config.yaml
mlp_ratio: 3
fused_qkv: false
learning_rate: 0.00094
beta1: 0.95
epochs: 10.3
lr_schedule: "cosine"
Rows from block 2, named by matrix and row number. Each number is 200 + 30 x the weight over the matrix's rms, rounded and kept within 0 to 999. All counts start at 0.
# fc2: MLP down (model.blocks.2.mlp.fc2.weight, 160x480), inputs 400-479
fc2.49,199,265,220,176,259,220,251,196,209,224,188,222,200,219,219,183,192,154,152,191,252,216,236,148,200,224,227,164,248,192,140,151,154,129,207,229,201,151,181,181,192,258,187,171,191,197,225,190,197,157,252,207,210,188,162,224,212,205,188,205,191,220,234,177,197,160,213,147,225,161,219,210,154,207,236,136,215,248,157,221
fc2.50,192,198,189,146,199,217,202,192,226,194,153,209,223,192,217,211,191,250,251,200,192,209,185,208,177,187,239,198,171,229,179,159,216,207,220,223,223,204,248,209,188,190,184,208,176,190,167,169,213,186,233,179,194,208,183,201,195,263,160,221,196,243,202,191,213,229,163,174,148,213,195,206,177,173,246,174,249,245,208,223
fc2.51,210,186,190,229,219,154,216,206,212,235,227,186,220,190,155,267,194,225,231,226,203,160,198,216,220,181,159,188,211,191,202,201,155,231,163,161,203,172,217,200,190,183,228,217,235,184,176,245,180,126,191,216,195,179,179,168,228,178,241,188,198,140,210,218,253,209,206,212,230,218,218,214,179,199,182,181,272,226,131,209
fc2.52,234,182,175,238,180,213,248,151,232,199,216,198,191,191,229,181,171,185,182,167,218,200,187,215,207,204,194,172,201,188,193,222,222,161,204,203,131,183,155,205,234,181,156,197,169,189,179,201,225,249,218,223,218,181,241,223,196,249,183,116,236,190,200,224,238,168,152,175,177,207,183,200,163,192,217,215,208,205,224,243
fc2.53,211,207,229,247,233,230,208,215,168,236,171,185,213,194,204,204,251,198,200,210,243,198,182,159,190,251,242,137,249,156,236,132,184,197,220,213,207,203,223,264,214,269,208,196,210,191,201,189,218,190,199,209,156,147,177,210,210,260,201,149,233,233,186,163,206,172,158,184,177,186,231,193,207,206,220,172,169,185,237,209
fc2.54,225,185,240,202,217,177,218,156,213,178,202,189,131,163,153,174,158,195,152,186,201,230,221,199,203,198,152,251,230,187,204,273,193,214,207,191,158,246,133,199,207,187,161,160,182,173,237,191,171,211,197,192,150,207,199,241,219,199,224,205,179,177,194,226,203,196,199,132,200,223,162,200,252,232,209,196,204,229,212,185
fc2.55,222,242,232,216,205,188,172,189,178,250,197,188,208,219,198,250,193,193,185,156,182,234,174,194,195,282,194,197,230,226,236,161,237,160,262,253,195,170,185,229,172,168,188,184,229,193,163,205,234,181,225,240,247,232,216,182,185,156,233,186,220,165,213,218,187,222,220,183,188,193,214,230,233,197,207,168,172,242,188,241
fc2.56,196,134,193,214,187,221,174,198,181,143,207,194,179,163,129,165,263,158,159,220,156,177,156,256,182,155,173,162,201,196,227,258,241,249,139,144,196,232,143,176,230,178,238,178,214,169,236,151,218,229,193,136,149,196,208,151,165,188,204,110,259,205,180,204,159,136,202,232,200,134,184,189,182,263,177,180,186,161,201,183
fc2.57,179,180,214,193,199,274,188,186,206,151,198,213,197,232,219,177,258,167,217,192,193,170,192,228,247,182,244,212,153,199,174,193,187,225,149,167,227,194,151,232,190,256,236,234,241,212,227,206,234,263,197,175,194,266,115,233,187,201,178,171,197,193,174,195,211,158,161,195,166,212,204,168,200,180,191,141,194,188,244,234
fc2.58,224,198,233,210,225,244,232,248,258,231,205,239,209,252,197,195,167,147,174,191,208,208,228,178,246,218,204,185,266,228,193,171,191,151,239,193,152,188,139,173,236,219,216,248,187,202,244,191,190,134,256,183,174,175,183,161,197,212,191,143,233,128,176,219,253,171,149,223,207,148,194,180,154,212,160,102,145,208,181,160
fc2.59,133,216,207,201,189,178,168,189,177,244,196,215,185,191,184,126,259,142,193,222,211,209,165,198,217,195,237,152,202,211,272,163,248,169,201,225,253,186,193,228,228,218,259,238,217,204,276,211,256,165,189,198,238,235,199,145,181,197,203,148,188,206,225,174,213,136,193,219,192,183,206,198,178,303,146,160,203,200,220,194
fc2.60,217,192,212,177,239,145,194,236,218,256,180,201,196,160,214,223,204,253,209,256,204,217,229,265,236,191,154,161,194,210,218,228,163,193,170,190,131,221,192,214,193,201,199,168,195,239,204,185,210,229,221,219,189,252,172,213,214,213,150,184,200,233,188,213,192,197,280,235,166,195,237,201,166,190,205,257,217,209,205,199
fc2.61,244,136,184,153,207,252,204,184,183,160,178,168,183,193,212,185,180,265,196,195,214,227,209,174,176,232,189,173,222,218,202,199,252,166,217,171,184,224,212,183,240,213,230,199,187,217,203,199,235,201,203,168,178,242,228,188,184,179,236,237,156,178,239,205,215,179,188,174,177,163,149,238,182,200,197,203,172,187,213,242
fc2.62,215,185,152,227,213,165,203,253,216,203,195,208,182,193,237,193,219,211,200,245,197,230,204,191,162,227,189,173,180,231,214,209,198,200,219,196,190,216,265,207,206,199,232,182,245,209,150,222,221,202,216,201,167,167,222,171,182,181,211,194,221,203,211,212,202,227,181,261,179,196,183,188,211,201,209,200,214,187,185,230
fc2.63,187,196,190,172,229,240,222,265,205,176,192,222,202,218,140,190,211,218,222,222,202,252,217,201,210,208,267,223,171,198,199,222,260,168,166,185,245,219,255,197,194,154,204,233,194,231,154,190,255,208,171,196,204,214,219,183,267,185,155,190,181,240,231,221,214,260,206,173,189,251,229,199,185,151,161,215,261,158,208,136
fc2.64,216,229,145,170,161,203,246,226,195,196,162,162,198,262,257,161,231,221,269,195,184,150,208,228,160,200,236,216,127,167,157,147,190,190,190,252,214,182,244,241,196,247,183,188,188,194,90,251,168,229,175,156,235,185,189,203,175,202,223,252,175,207,201,256,200,200,223,196,95,152,160,155,176,208,186,215,221,192,242,279
fc2.65,216,164,174,196,186,193,234,223,205,177,205,212,181,225,110,211,241,240,255,148,134,226,233,193,221,184,175,231,156,257,204,205,206,176,230,207,229,217,253,138,199,193,186,221,204,166,157,173,142,225,159,197,181,233,211,183,225,164,205,244,213,202,203,213,164,199,222,165,185,200,189,177,221,210,148,201,152,221,234,172
fc2.66,243,177,186,233,151,213,154,260,182,165,195,213,222,253,196,210,242,208,213,210,179,221,207,195,200,184,234,171,144,201,212,196,173,251,218,192,167,174,206,218,241,174,210,174,213,216,173,120,188,294,235,196,189,195,250,190,233,166,147,270,215,204,256,200,119,226,181,214,182,218,233,195,238,236,208,143,229,143,228,188
fc2.67,193,198,152,177,223,211,144,179,167,162,235,196,165,139,214,173,220,188,200,211,235,191,219,206,204,184,150,185,215,220,232,201,209,259,253,159,247,219,167,212,173,203,152,128,249,198,191,231,175,208,199,185,208,204,141,241,158,162,170,239,228,216,198,197,182,153,250,197,196,208,158,216,151,215,244,212,171,223,207,207
fc2.68,238,269,222,205,207,231,189,197,274,164,220,217,225,260,251,232,159,191,219,218,208,178,204,169,204,170,128,199,209,195,201,212,139,214,200,196,240,152,198,219,171,158,207,183,143,163,170,244,161,150,188,213,177,199,163,184,137,257,240,206,217,212,199,203,185,200,182,121,187,161,183,208,217,174,246,192,164,160,177,237
fc2.69,214,165,252,172,168,201,184,199,186,195,230,199,163,170,234,244,203,185,206,194,236,220,224,230,205,198,208,180,246,226,263,304,213,245,196,171,219,218,130,188,182,244,235,231,184,211,263,210,265,225,214,209,197,205,205,281,194,226,212,179,234,175,166,162,172,186,169,206,225,164,148,210,193,209,264,187,172,182,131,207
fc2.70,196,187,197,204,224,195,195,202,225,164,239,170,233,207,168,146,152,169,241,208,138,189,224,245,231,194,241,187,179,248,167,215,209,240,202,169,173,210,207,162,215,165,174,222,233,160,236,181,206,235,181,209,145,234,257,196,169,207,154,220,210,268,180,216,124,214,205,235,221,162,228,238,185,202,185,195,183,207,249,150
fc2.71,166,168,260,139,153,199,180,216,163,110,188,241,163,174,185,178,195,276,217,231,216,181,195,201,179,164,247,243,174,242,198,256,205,193,186,210,239,188,177,198,226,189,217,217,154,172,199,146,206,250,219,197,169,224,223,166,186,245,222,167,196,219,212,180,133,177,198,217,170,236,254,207,207,232,198,182,238,204,193,199
fc2.72,211,203,188,200,181,217,197,191,197,221,166,168,192,191,152,236,201,195,242,247,215,166,182,243,194,174,150,229,257,178,165,250,203,199,209,173,157,255,229,149,140,125,165,204,151,179,193,163,207,232,184,175,222,235,186,234,230,197,139,247,211,195,236,230,150,233,242,185,199,199,218,168,215,137,155,228,171,241,206,172
fc2.73,176,209,209,240,217,218,143,226,198,190,179,216,204,205,189,179,224,121,209,202,216,169,211,201,235,182,187,200,206,205,164,192,184,244,206,167,206,198,196,255,225,145,239,225,181,267,197,220,157,155,234,150,167,180,138,185,235,252,152,250,215,191,216,199,196,177,216,224,162,211,200,203,174,191,230,182,179,167,216,166
fc2.74,203,228,215,213,185,181,190,212,185,218,189,194,207,150,200,201,202,241,199,197,188,181,129,272,226,274,165,212,198,227,257,235,176,232,167,193,185,162,204,242,225,174,195,217,178,220,233,174,265,191,175,154,202,149,188,198,207,202,217,185,182,223,233,195,168,199,264,179,243,210,234,182,221,234,206,203,195,189,180,207
fc2.75,219,200,161,228,169,184,196,227,160,187,216,202,175,192,164,191,217,118,176,167,169,224,168,152,174,242,216,142,183,216,228,166,252,125,216,212,220,178,218,202,216,275,247,206,256,183,242,203,272,197,199,189,259,290,252,217,209,211,209,122,260,197,281,224,216,225,169,174,186,143,236,175,208,203,240,208,166,152,141,200
fc2.76,172,194,181,193,174,201,219,140,193,189,223,166,199,215,178,219,206,196,154,178,227,232,245,195,236,168,216,164,191,187,234,210,174,206,216,204,176,191,170,214,172,214,209,222,181,193,204,195,180,203,220,191,181,175,199,202,201,195,205,200,186,204,164,160,206,201,229,225,225,187,198,179,167,235,169,199,182,217,189,208
fc2.77,210,245,210,178,184,191,201,256,259,229,153,219,238,186,222,203,222,192,224,215,202,220,254,185,182,217,215,142,213,178,156,143,195,175,215,265,199,220,164,219,218,218,190,251,110,195,207,243,179,201,176,217,206,193,198,164,228,214,231,166,153,154,153,212,225,202,169,194,248,157,175,219,229,232,200,131,231,223,208,233
fc2.78,226,216,176,240,225,235,233,183,195,262,184,192,199,151,222,213,214,192,207,147,236,192,199,252,202,258,201,156,194,215,169,176,174,173,189,253,213,203,190,179,174,224,157,139,223,228,140,258,224,238,178,198,170,208,189,213,186,150,181,197,180,199,184,203,159,262,175,184,182,185,183,157,223,222,204,194,202,199,206,200
fc2.79,189,216,167,191,184,167,175,165,200,221,192,187,203,194,231,198,164,209,218,192,217,165,156,195,183,182,217,227,196,203,222,202,192,259,205,206,199,205,220,185,181,230,218,196,215,193,209,162,182,202,201,202,172,188,148,222,196,196,211,208,192,213,188,238,222,180,205,211,236,179,203,194,185,173,212,193,208,197,200,171
fc2.80,207,220,153,191,188,176,196,182,206,197,173,178,213,195,225,203,246,218,203,220,178,165,219,198,229,199,215,154,230,205,190,196,183,183,221,218,154,255,202,208,158,205,186,213,208,143,110,210,228,222,211,207,161,176,187,206,171,125,173,193,222,175,213,207,250,213,217,196,213,162,197,167,231,209,193,222,214,236,214,194
fc2.81,187,195,225,193,205,214,198,221,197,180,186,212,204,188,228,191,208,192,227,188,180,208,155,190,202,222,227,189,178,228,189,167,177,172,209,206,224,186,255,179,221,226,205,206,179,176,204,194,189,190,157,224,179,193,210,225,209,219,194,191,231,211,213,244,184,220,193,184,223,215,197,215,179,204,240,202,148,192,188,212
fc2.82,244,139,162,231,240,175,240,216,226,203,157,228,174,216,207,230,197,229,182,224,206,198,238,215,190,212,206,169,231,225,145,137,245,221,194,177,181,212,185,192,149,198,182,226,219,229,224,188,200,203,178,165,253,161,218,173,208,200,201,196,234,190,231,207,150,241,220,183,165,193,234,158,242,213,130,194,219,165,194,194
fc2.83,265,177,187,194,207,223,177,198,185,190,161,240,191,206,179,191,198,243,218,210,250,153,222,198,166,273,208,206,168,229,169,197,235,193,177,204,219,185,229,185,184,200,181,254,223,200,187,159,184,227,190,154,179,281,227,206,211,182,185,240,225,225,209,183,157,209,210,180,176,196,223,183,217,227,191,209,140,192,237,131
fc2.84,175,186,205,164,162,196,219,182,215,197,203,210,227,239,169,188,172,226,178,218,182,145,153,146,185,197,175,216,210,178,214,218,175,206,211,238,235,190,193,213,196,180,204,148,232,211,238,203,170,203,199,182,207,178,178,216,191,235,170,185,229,162,206,196,192,188,202,219,238,192,215,210,240,222,258,163,226,259,213,249
fc2.85,181,191,198,223,205,193,240,181,205,172,198,173,159,188,211,173,237,190,167,150,204,173,227,185,177,211,206,163,181,223,181,209,182,209,166,190,154,229,106,178,214,214,170,246,232,163,229,194,200,234,221,213,203,162,174,162,211,207,176,230,196,175,179,195,236,193,170,246,188,179,184,264,233,206,191,140,178,231,226,163
fc2.86,250,208,212,206,186,160,195,218,196,210,196,244,234,260,263,252,175,194,254,197,217,192,179,168,244,245,220,201,171,160,187,164,243,181,214,188,186,224,217,194,192,176,212,172,172,219,137,247,227,188,220,176,252,197,197,225,164,243,232,231,289,210,187,203,200,180,241,201,196,179,182,157,170,140,182,163,215,232,160,239
fc2.87,134,202,199,171,203,225,203,206,221,201,217,217,200,203,209,160,201,160,140,194,175,223,179,183,227,181,213,237,244,199,219,257,186,199,211,204,201,231,202,154,186,172,199,201,237,193,225,186,239,200,214,222,192,211,203,190,161,211,164,157,203,173,227,224,223,151,189,194,230,162,187,216,173,200,265,223,166,243,189,186
fc2.88,184,188,191,257,197,171,207,132,232,202,167,223,221,130,219,181,246,208,213,242,250,188,168,235,186,202,239,203,232,170,242,209,204,214,188,213,176,181,227,194,195,250,222,234,188,242,206,171,217,188,223,198,190,223,207,195,213,204,231,191,171,197,204,193,196,241,206,196,169,179,188,271,236,187,225,198,181,183,207,237
fc2.89,183,259,272,206,188,216,158,194,248,224,198,172,225,223,186,188,128,229,216,217,211,181,186,222,227,201,188,246,172,258,179,193,178,229,229,167,219,168,245,184,211,164,235,194,176,152,222,218,186,189,207,233,186,185,204,157,188,169,180,209,159,234,179,152,180,214,211,210,237,211,212,228,168,192,199,178,169,217,194,217
fc2.90,183,193,182,222,183,167,148,211,227,187,202,176,211,205,198,171,206,176,152,159,209,214,217,202,175,166,186,266,176,145,190,233,158,204,222,197,231,209,231,193,185,161,248,169,200,232,142,224,201,175,156,202,172,204,209,206,182,230,186,245,190,230,193,205,226,162,211,162,166,201,188,145,148,216,211,234,212,237,137,195
fc2.91,227,160,174,236,139,201,203,199,145,194,230,156,215,200,179,183,218,191,209,233,139,170,213,233,150,175,213,235,159,201,168,212,192,195,208,169,177,255,233,169,197,172,179,234,229,276,180,183,171,298,139,203,185,216,204,193,176,122,199,227,135,169,181,238,209,198,162,167,207,234,197,172,215,247,170,220,249,153,166,140
fc2.92,228,170,143,202,214,191,220,235,187,173,237,173,204,205,189,192,226,210,215,199,165,208,189,201,165,222,179,142,209,239,208,178,183,211,218,190,199,264,200,190,172,142,208,210,220,183,160,174,217,181,203,202,218,207,179,213,232,182,231,182,247,203,182,220,218,216,189,227,209,231,229,138,168,212,164,220,195,233,198,187
fc2.93,224,222,196,207,203,212,200,194,245,176,179,193,190,202,221,201,217,207,165,198,227,213,222,184,261,159,136,166,228,163,216,207,187,187,169,187,167,194,176,265,221,213,237,189,193,202,169,188,168,210,207,223,171,154,150,172,182,213,190,191,186,146,162,165,226,237,194,218,196,212,206,268,236,205,200,157,185,195,170,206
fc2.94,235,229,195,244,176,206,183,202,166,193,183,185,215,189,167,211,210,178,175,207,201,174,176,168,164,227,184,218,207,121,162,145,186,170,161,217,188,228,202,277,170,193,190,190,160,258,185,182,152,252,174,219,169,155,200,199,217,183,186,229,236,180,248,161,186,239,188,173,183,220,242,141,258,229,141,179,219,181,235,169
fc2.95,200,256,179,176,180,256,236,158,202,186,194,181,247,187,218,200,169,206,232,191,234,216,183,165,207,188,244,189,216,179,219,168,182,228,176,202,213,209,161,175,210,207,189,228,244,162,202,218,195,225,167,194,177,225,187,228,196,213,231,226,193,211,228,214,171,208,190,164,228,203,186,218,221,165,235,179,198,215,219,175
fc2.96,214,173,183,260,193,219,264,238,190,191,163,191,231,240,164,176,230,227,195,196,221,201,189,188,169,297,230,188,182,216,218,143,240,226,194,210,209,240,237,207,206,253,203,201,220,169,164,187,254,211,170,170,265,226,243,179,210,182,226,206,209,190,200,162,181,229,131,199,188,189,234,207,166,180,157,185,196,193,196,212
fc2.97,222,212,189,194,223,182,185,196,204,190,215,199,217,199,246,208,196,218,128,205,239,228,247,213,224,205,161,200,186,208,199,222,222,205,171,253,142,183,155,217,193,185,210,175,163,202,206,169,197,185,167,229,177,152,142,200,214,184,214,174,209,181,207,189,213,205,194,192,188,215,190,235,232,201,170,169,201,236,188,210
fc2.98,201,211,207,219,182,181,209,176,210,191,180,161,218,188,244,224,174,195,169,214,173,223,143,207,229,165,163,226,229,210,216,222,166,201,201,101,175,232,172,241,217,192,158,204,160,214,214,191,140,155,219,187,225,207,210,243,197,184,189,253,201,177,159,218,198,224,255,252,210,176,212,223,169,154,254,208,175,263,166,201
fc2.99,197,211,222,195,195,186,155,255,193,183,149,261,210,205,225,247,148,216,214,216,220,179,181,227,209,213,207,218,197,176,157,128,217,197,206,232,248,131,236,246,227,177,258,262,163,206,146,240,196,170,191,205,223,191,181,190,223,191,188,174,198,192,234,215,191,234,267,213,194,237,245,235,177,195,200,209,224,179,160,148
fc2.100,262,261,252,187,238,167,159,146,209,255,172,177,237,133,247,266,154,192,203,173,231,217,202,173,220,114,171,231,210,166,207,240,136,218,204,207,129,184,145,196,233,236,183,203,143,229,199,274,197,208,173,192,158,212,150,283,205,130,245,217,220,235,131,177,165,192,144,150,198,199,128,187,281,206,202,167,180,204,188,218
fc2.101,178,178,289,97,164,282,217,256,295,127,161,287,182,211,124,173,199,181,224,240,157,214,156,277,261,200,229,212,151,223,243,236,228,273,165,124,169,197,174,179,206,197,271,252,188,208,227,167,240,278,192,230,257,218,183,201,181,253,123,195,209,235,204,172,163,201,159,230,203,185,235,235,177,229,159,205,177,224,207,167
fc2.102,201,160,271,109,237,252,180,190,187,154,220,197,168,195,190,179,225,199,149,171,220,209,198,206,174,205,180,194,200,185,340,210,203,181,206,204,206,197,175,173,234,233,200,183,235,209,303,226,205,186,184,174,195,260,201,168,133,173,218,170,224,179,180,154,226,184,145,213,192,214,187,210,178,187,214,219,247,206,223,189
fc2.103,207,219,198,173,234,162,158,164,219,246,214,223,215,191,205,194,169,192,171,180,197,199,199,213,206,218,213,217,216,214,200,198,188,229,219,226,188,256,117,204,206,209,136,175,175,167,202,192,215,175,175,179,159,186,276,144,174,214,235,247,244,206,234,207,181,176,234,229,194,211,175,242,184,198,191,188,187,212,157,197
fc2.104,177,169,240,185,213,188,191,196,226,156,272,185,199,202,151,204,196,235,221,216,159,178,210,252,199,196,210,276,154,226,205,238,218,174,203,257,190,180,208,232,192,215,160,172,245,186,232,174,195,263,211,172,255,211,212,210,215,176,187,178,179,192,230,202,180,197,231,215,195,170,167,208,183,199,209,237,191,176,215,142
fc2.105,223,135,210,190,179,228,207,141,190,187,225,197,216,237,208,210,183,233,181,222,185,214,220,196,170,196,182,228,188,218,233,204,172,157,218,188,134,203,152,185,161,177,152,189,189,212,270,203,276,236,182,181,208,215,217,221,269,207,198,222,208,225,226,160,229,187,179,221,188,168,200,207,228,176,223,173,193,189,182,161
fc2.106,229,217,233,224,202,146,159,189,213,213,210,154,194,197,237,190,164,178,191,216,192,184,187,174,118,261,236,211,176,183,201,184,161,230,185,222,241,225,149,177,175,191,214,190,144,185,183,195,203,172,225,195,206,178,203,217,163,235,209,203,135,180,215,234,221,217,244,170,207,192,195,224,190,203,189,240,242,152,165,247
fc2.107,209,206,189,202,172,179,258,158,196,198,197,203,178,169,185,203,265,208,210,165,211,209,224,221,173,184,211,207,193,234,190,192,195,184,199,268,225,227,199,164,209,221,184,233,164,195,189,214,249,202,133,195,235,220,206,291,135,153,262,222,234,250,223,181,178,204,219,179,192,178,196,134,209,172,195,221,203,189,223,181
fc2.108,200,225,179,210,159,221,181,167,195,161,166,194,201,195,193,156,200,185,189,241,225,196,183,279,197,206,216,193,176,179,179,191,232,238,211,241,251,230,202,223,200,189,200,209,217,198,200,195,208,190,179,233,187,199,207,201,171,175,213,198,185,246,215,168,196,168,187,173,141,168,206,228,180,218,227,210,232,207,234,257
fc2.109,226,181,165,226,235,152,257,216,217,201,167,181,193,223,170,209,182,197,237,216,211,183,205,231,158,170,211,206,243,141,206,141,189,185,170,174,166,228,237,173,146,150,221,196,227,183,180,244,206,149,177,194,177,191,176,171,207,184,221,264,195,172,173,240,148,173,224,177,242,223,256,155,202,151,199,221,231,234,184,203
fc2.110,225,149,155,222,159,204,227,233,200,196,215,228,184,219,157,219,179,221,190,181,144,169,214,247,189,193,196,218,170,200,197,237,174,217,224,152,185,271,173,136,238,165,189,187,212,211,219,203,207,162,199,188,222,196,162,221,204,168,201,219,196,184,246,206,213,218,192,184,178,182,169,200,181,170,139,179,159,215,178,139
fc2.111,245,217,177,202,196,199,198,227,125,304,181,203,261,184,229,243,172,227,248,214,174,197,194,176,140,215,155,210,156,177,157,156,181,208,222,260,176,208,238,175,174,166,204,201,180,274,151,180,181,107,176,225,222,175,195,149,250,197,218,210,219,212,240,218,258,240,183,172,229,185,242,199,209,185,187,186,269,233,187,234
fc2.112,223,183,185,151,233,160,196,160,165,175,234,166,179,227,182,196,183,173,147,151,228,197,205,176,184,204,191,203,232,202,216,229,173,172,247,232,220,296,149,180,236,199,212,167,234,164,240,225,194,206,163,218,209,223,152,234,223,136,229,239,229,211,143,179,231,203,216,214,207,193,159,190,185,160,235,181,165,227,178,135
fc2.113,123,218,188,226,163,188,238,209,261,235,212,203,175,195,185,213,198,171,200,170,188,241,191,190,220,207,196,187,229,217,254,184,263,201,229,159,255,197,219,207,188,213,191,215,190,189,245,237,220,178,201,184,235,239,210,234,197,180,231,128,260,218,178,237,199,169,179,135,245,190,222,204,253,227,184,185,150,198,157,223
fc2.114,187,182,223,156,197,214,199,122,139,171,208,215,194,216,192,169,189,250,153,211,226,228,170,165,184,202,183,199,247,231,219,235,172,234,184,171,250,202,220,212,187,216,178,234,224,235,204,167,220,170,207,228,171,185,144,242,135,202,158,198,215,212,173,195,200,183,186,210,224,263,214,210,186,181,250,246,271,203,211,174
fc2.115,175,159,156,183,223,183,205,150,176,183,164,125,173,194,191,168,227,226,152,168,152,242,156,177,229,237,237,137,224,209,218,190,274,246,178,163,182,277,194,195,218,202,140,192,224,249,154,173,210,172,136,239,173,202,202,166,178,162,190,196,215,178,191,212,244,171,204,225,248,187,206,189,243,223,209,206,216,193,253,196
fc2.116,178,176,219,204,193,207,186,167,224,225,189,175,204,200,220,171,230,165,247,195,240,255,203,179,203,178,162,209,194,197,234,233,200,213,192,157,173,195,176,214,243,228,255,149,169,176,191,198,200,193,216,232,234,205,149,253,224,230,188,135,207,191,173,223,214,201,163,251,164,164,151,187,191,211,165,184,210,164,208,257
fc2.117,189,206,198,186,170,244,203,217,191,158,166,239,193,223,192,193,241,145,265,189,197,200,161,193,201,273,244,189,234,240,153,202,200,205,197,207,259,184,204,187,175,252,249,220,163,212,191,234,225,212,230,214,228,188,244,162,173,237,185,170,188,228,229,204,174,183,175,169,226,259,178,186,173,190,240,217,249,202,230,182
fc2.118,171,223,155,200,242,249,202,188,216,237,269,145,198,177,220,192,189,171,171,177,192,231,267,180,179,180,122,234,244,240,204,204,154,159,229,224,166,194,170,224,236,271,187,214,186,154,191,182,252,175,201,140,204,172,193,235,221,187,229,134,210,188,129,257,253,182,178,189,195,189,183,202,239,257,225,170,174,216,175,217
fc2.119,217,199,187,193,180,182,188,186,196,149,192,211,217,187,208,185,179,222,194,171,187,182,200,176,218,188,160,226,219,215,236,191,163,172,194,224,199,227,190,215,202,195,213,212,212,177,209,196,220,194,187,205,192,159,184,180,204,210,208,205,194,174,182,173,196,182,205,205,194,153,213,203,229,246,185,172,229,201,176,184
fc2.120,188,191,207,230,210,226,243,219,207,190,196,186,209,183,149,188,208,172,187,190,234,167,202,185,187,205,246,187,219,198,230,215,236,183,205,183,249,228,213,197,171,215,196,183,237,262,207,138,207,211,215,215,219,248,247,207,223,174,185,239,229,180,216,187,189,223,205,236,158,218,220,199,217,188,173,162,221,222,220,194
fc2.121,167,173,158,231,224,214,182,156,192,166,234,213,211,183,250,199,175,179,171,210,243,197,212,203,172,197,227,207,201,151,247,190,212,218,187,176,209,162,191,268,206,174,184,147,191,194,170,218,166,133,242,226,108,218,159,203,172,215,204,200,186,189,204,256,249,219,251,215,208,236,170,205,194,162,223,213,229,221,203,207
fc2.122,212,197,158,208,219,194,200,245,176,206,219,183,204,237,238,214,178,222,150,230,232,155,205,196,195,230,172,239,189,230,208,206,269,232,219,205,213,205,176,153,158,190,200,238,191,206,257,203,201,199,203,240,208,189,206,208,219,236,184,176,210,177,192,209,225,220,194,183,195,178,185,191,183,208,205,174,194,182,196,224
fc2.123,194,179,156,160,174,184,179,199,139,230,236,218,194,212,198,161,247,224,179,239,240,263,194,221,160,161,186,176,139,158,172,196,227,174,208,229,194,240,209,209,259,222,132,140,229,214,141,179,160,172,222,241,170,185,178,223,208,123,201,208,117,203,252,233,263,251,152,214,158,246,215,166,199,232,169,220,258,216,189,204
fc2.124,258,190,242,232,166,254,208,171,259,166,199,142,200,174,144,210,182,218,244,216,170,140,187,206,224,177,201,229,156,162,160,232,223,206,265,163,156,233,185,178,225,188,233,176,194,213,200,155,209,203,241,193,233,211,235,175,184,188,184,228,247,175,219,221,167,193,198,223,173,193,169,241,187,191,180,213,180,183,168,172
fc2.125,211,203,185,199,195,185,140,191,240,205,218,201,170,182,267,212,257,166,184,191,202,224,136,237,232,184,179,193,256,177,242,184,208,215,186,129,228,167,116,288,190,232,271,156,221,151,243,215,204,181,196,134,194,167,202,190,210,213,180,161,181,201,240,203,189,164,181,203,241,154,161,263,210,245,256,193,174,195,180,220
fc2.126,202,232,120,217,242,197,200,205,193,205,208,198,226,196,260,189,217,226,192,205,255,219,190,173,194,224,263,189,204,219,178,138,231,151,221,269,226,200,234,280,198,262,181,176,200,266,113,271,230,156,258,223,217,206,203,206,190,213,246,175,193,195,204,229,243,211,179,200,212,178,212,154,217,242,202,231,197,196,227,270
fc2.127,140,150,135,191,200,182,250,204,103,228,236,168,159,163,176,182,208,175,158,243,149,177,215,246,153,192,210,218,164,141,219,204,218,183,185,186,196,200,211,200,198,193,216,147,190,199,199,174,140,254,212,206,187,211,191,180,246,128,261,180,191,253,183,199,245,241,242,160,183,203,226,206,166,223,191,234,240,138,237,224
fc2.128,200,197,192,221,196,239,194,167,157,155,201,181,217,195,180,191,229,193,183,204,191,221,212,216,197,216,179,116,256,225,230,225,242,204,171,163,211,215,238,185,200,206,198,211,212,216,178,156,212,212,196,252,215,233,172,217,229,198,152,211,262,200,219,230,178,213,216,213,254,243,216,211,170,158,243,215,247,164,228,173
fc2.129,210,161,209,182,202,177,191,184,167,190,173,221,129,217,148,159,212,256,217,210,207,220,187,205,191,238,201,217,175,242,175,198,195,188,180,198,300,183,213,213,208,187,216,199,205,197,161,115,230,216,201,200,219,228,254,202,237,192,168,216,177,201,261,175,225,241,207,230,155,189,220,239,196,213,205,175,208,185,210,207
fc2.130,206,255,203,189,244,132,242,182,149,235,243,189,180,217,238,215,228,224,228,194,202,236,214,201,171,181,193,160,194,255,219,135,199,201,208,261,236,219,229,228,207,264,161,193,215,245,205,225,224,144,204,210,237,195,157,218,178,182,211,182,155,176,173,213,232,250,214,211,197,242,174,193,207,152,210,211,165,206,174,199
fc2.131,232,198,202,167,248,186,227,230,216,211,220,164,221,223,215,211,250,160,171,175,247,221,260,212,170,185,161,239,243,205,183,222,156,202,199,214,252,179,224,174,234,177,213,183,192,235,210,191,215,205,227,178,185,204,123,263,217,206,196,187,189,202,174,172,162,122,193,156,214,199,164,218,212,228,269,214,229,209,190,224
fc2.132,198,213,171,232,180,170,170,237,245,207,115,207,210,197,192,162,218,214,292,182,214,129,205,240,241,205,260,201,161,204,130,119,233,200,189,204,168,210,215,246,172,220,240,175,226,174,154,181,198,237,238,177,194,183,190,200,207,203,221,215,209,180,286,225,167,225,238,211,132,209,217,179,212,173,161,218,190,206,270,251
fc2.133,250,191,207,201,266,196,204,226,208,167,200,207,184,233,218,168,178,146,215,161,206,189,179,232,230,186,276,161,154,189,210,169,195,227,192,188,207,223,162,214,205,200,173,139,187,238,209,219,210,213,199,158,194,200,216,167,213,231,187,206,193,162,204,202,204,169,178,206,166,232,160,204,204,195,225,226,209,213,172,165
fc2.134,212,203,165,195,194,176,233,178,176,210,247,253,164,190,167,234,226,214,203,207,167,244,206,160,202,172,224,170,152,239,244,230,194,194,254,198,234,199,249,133,227,213,263,228,237,204,238,243,224,137,265,250,243,282,200,213,208,208,183,159,184,264,138,169,217,193,215,183,192,201,202,196,139,193,215,159,168,194,223,201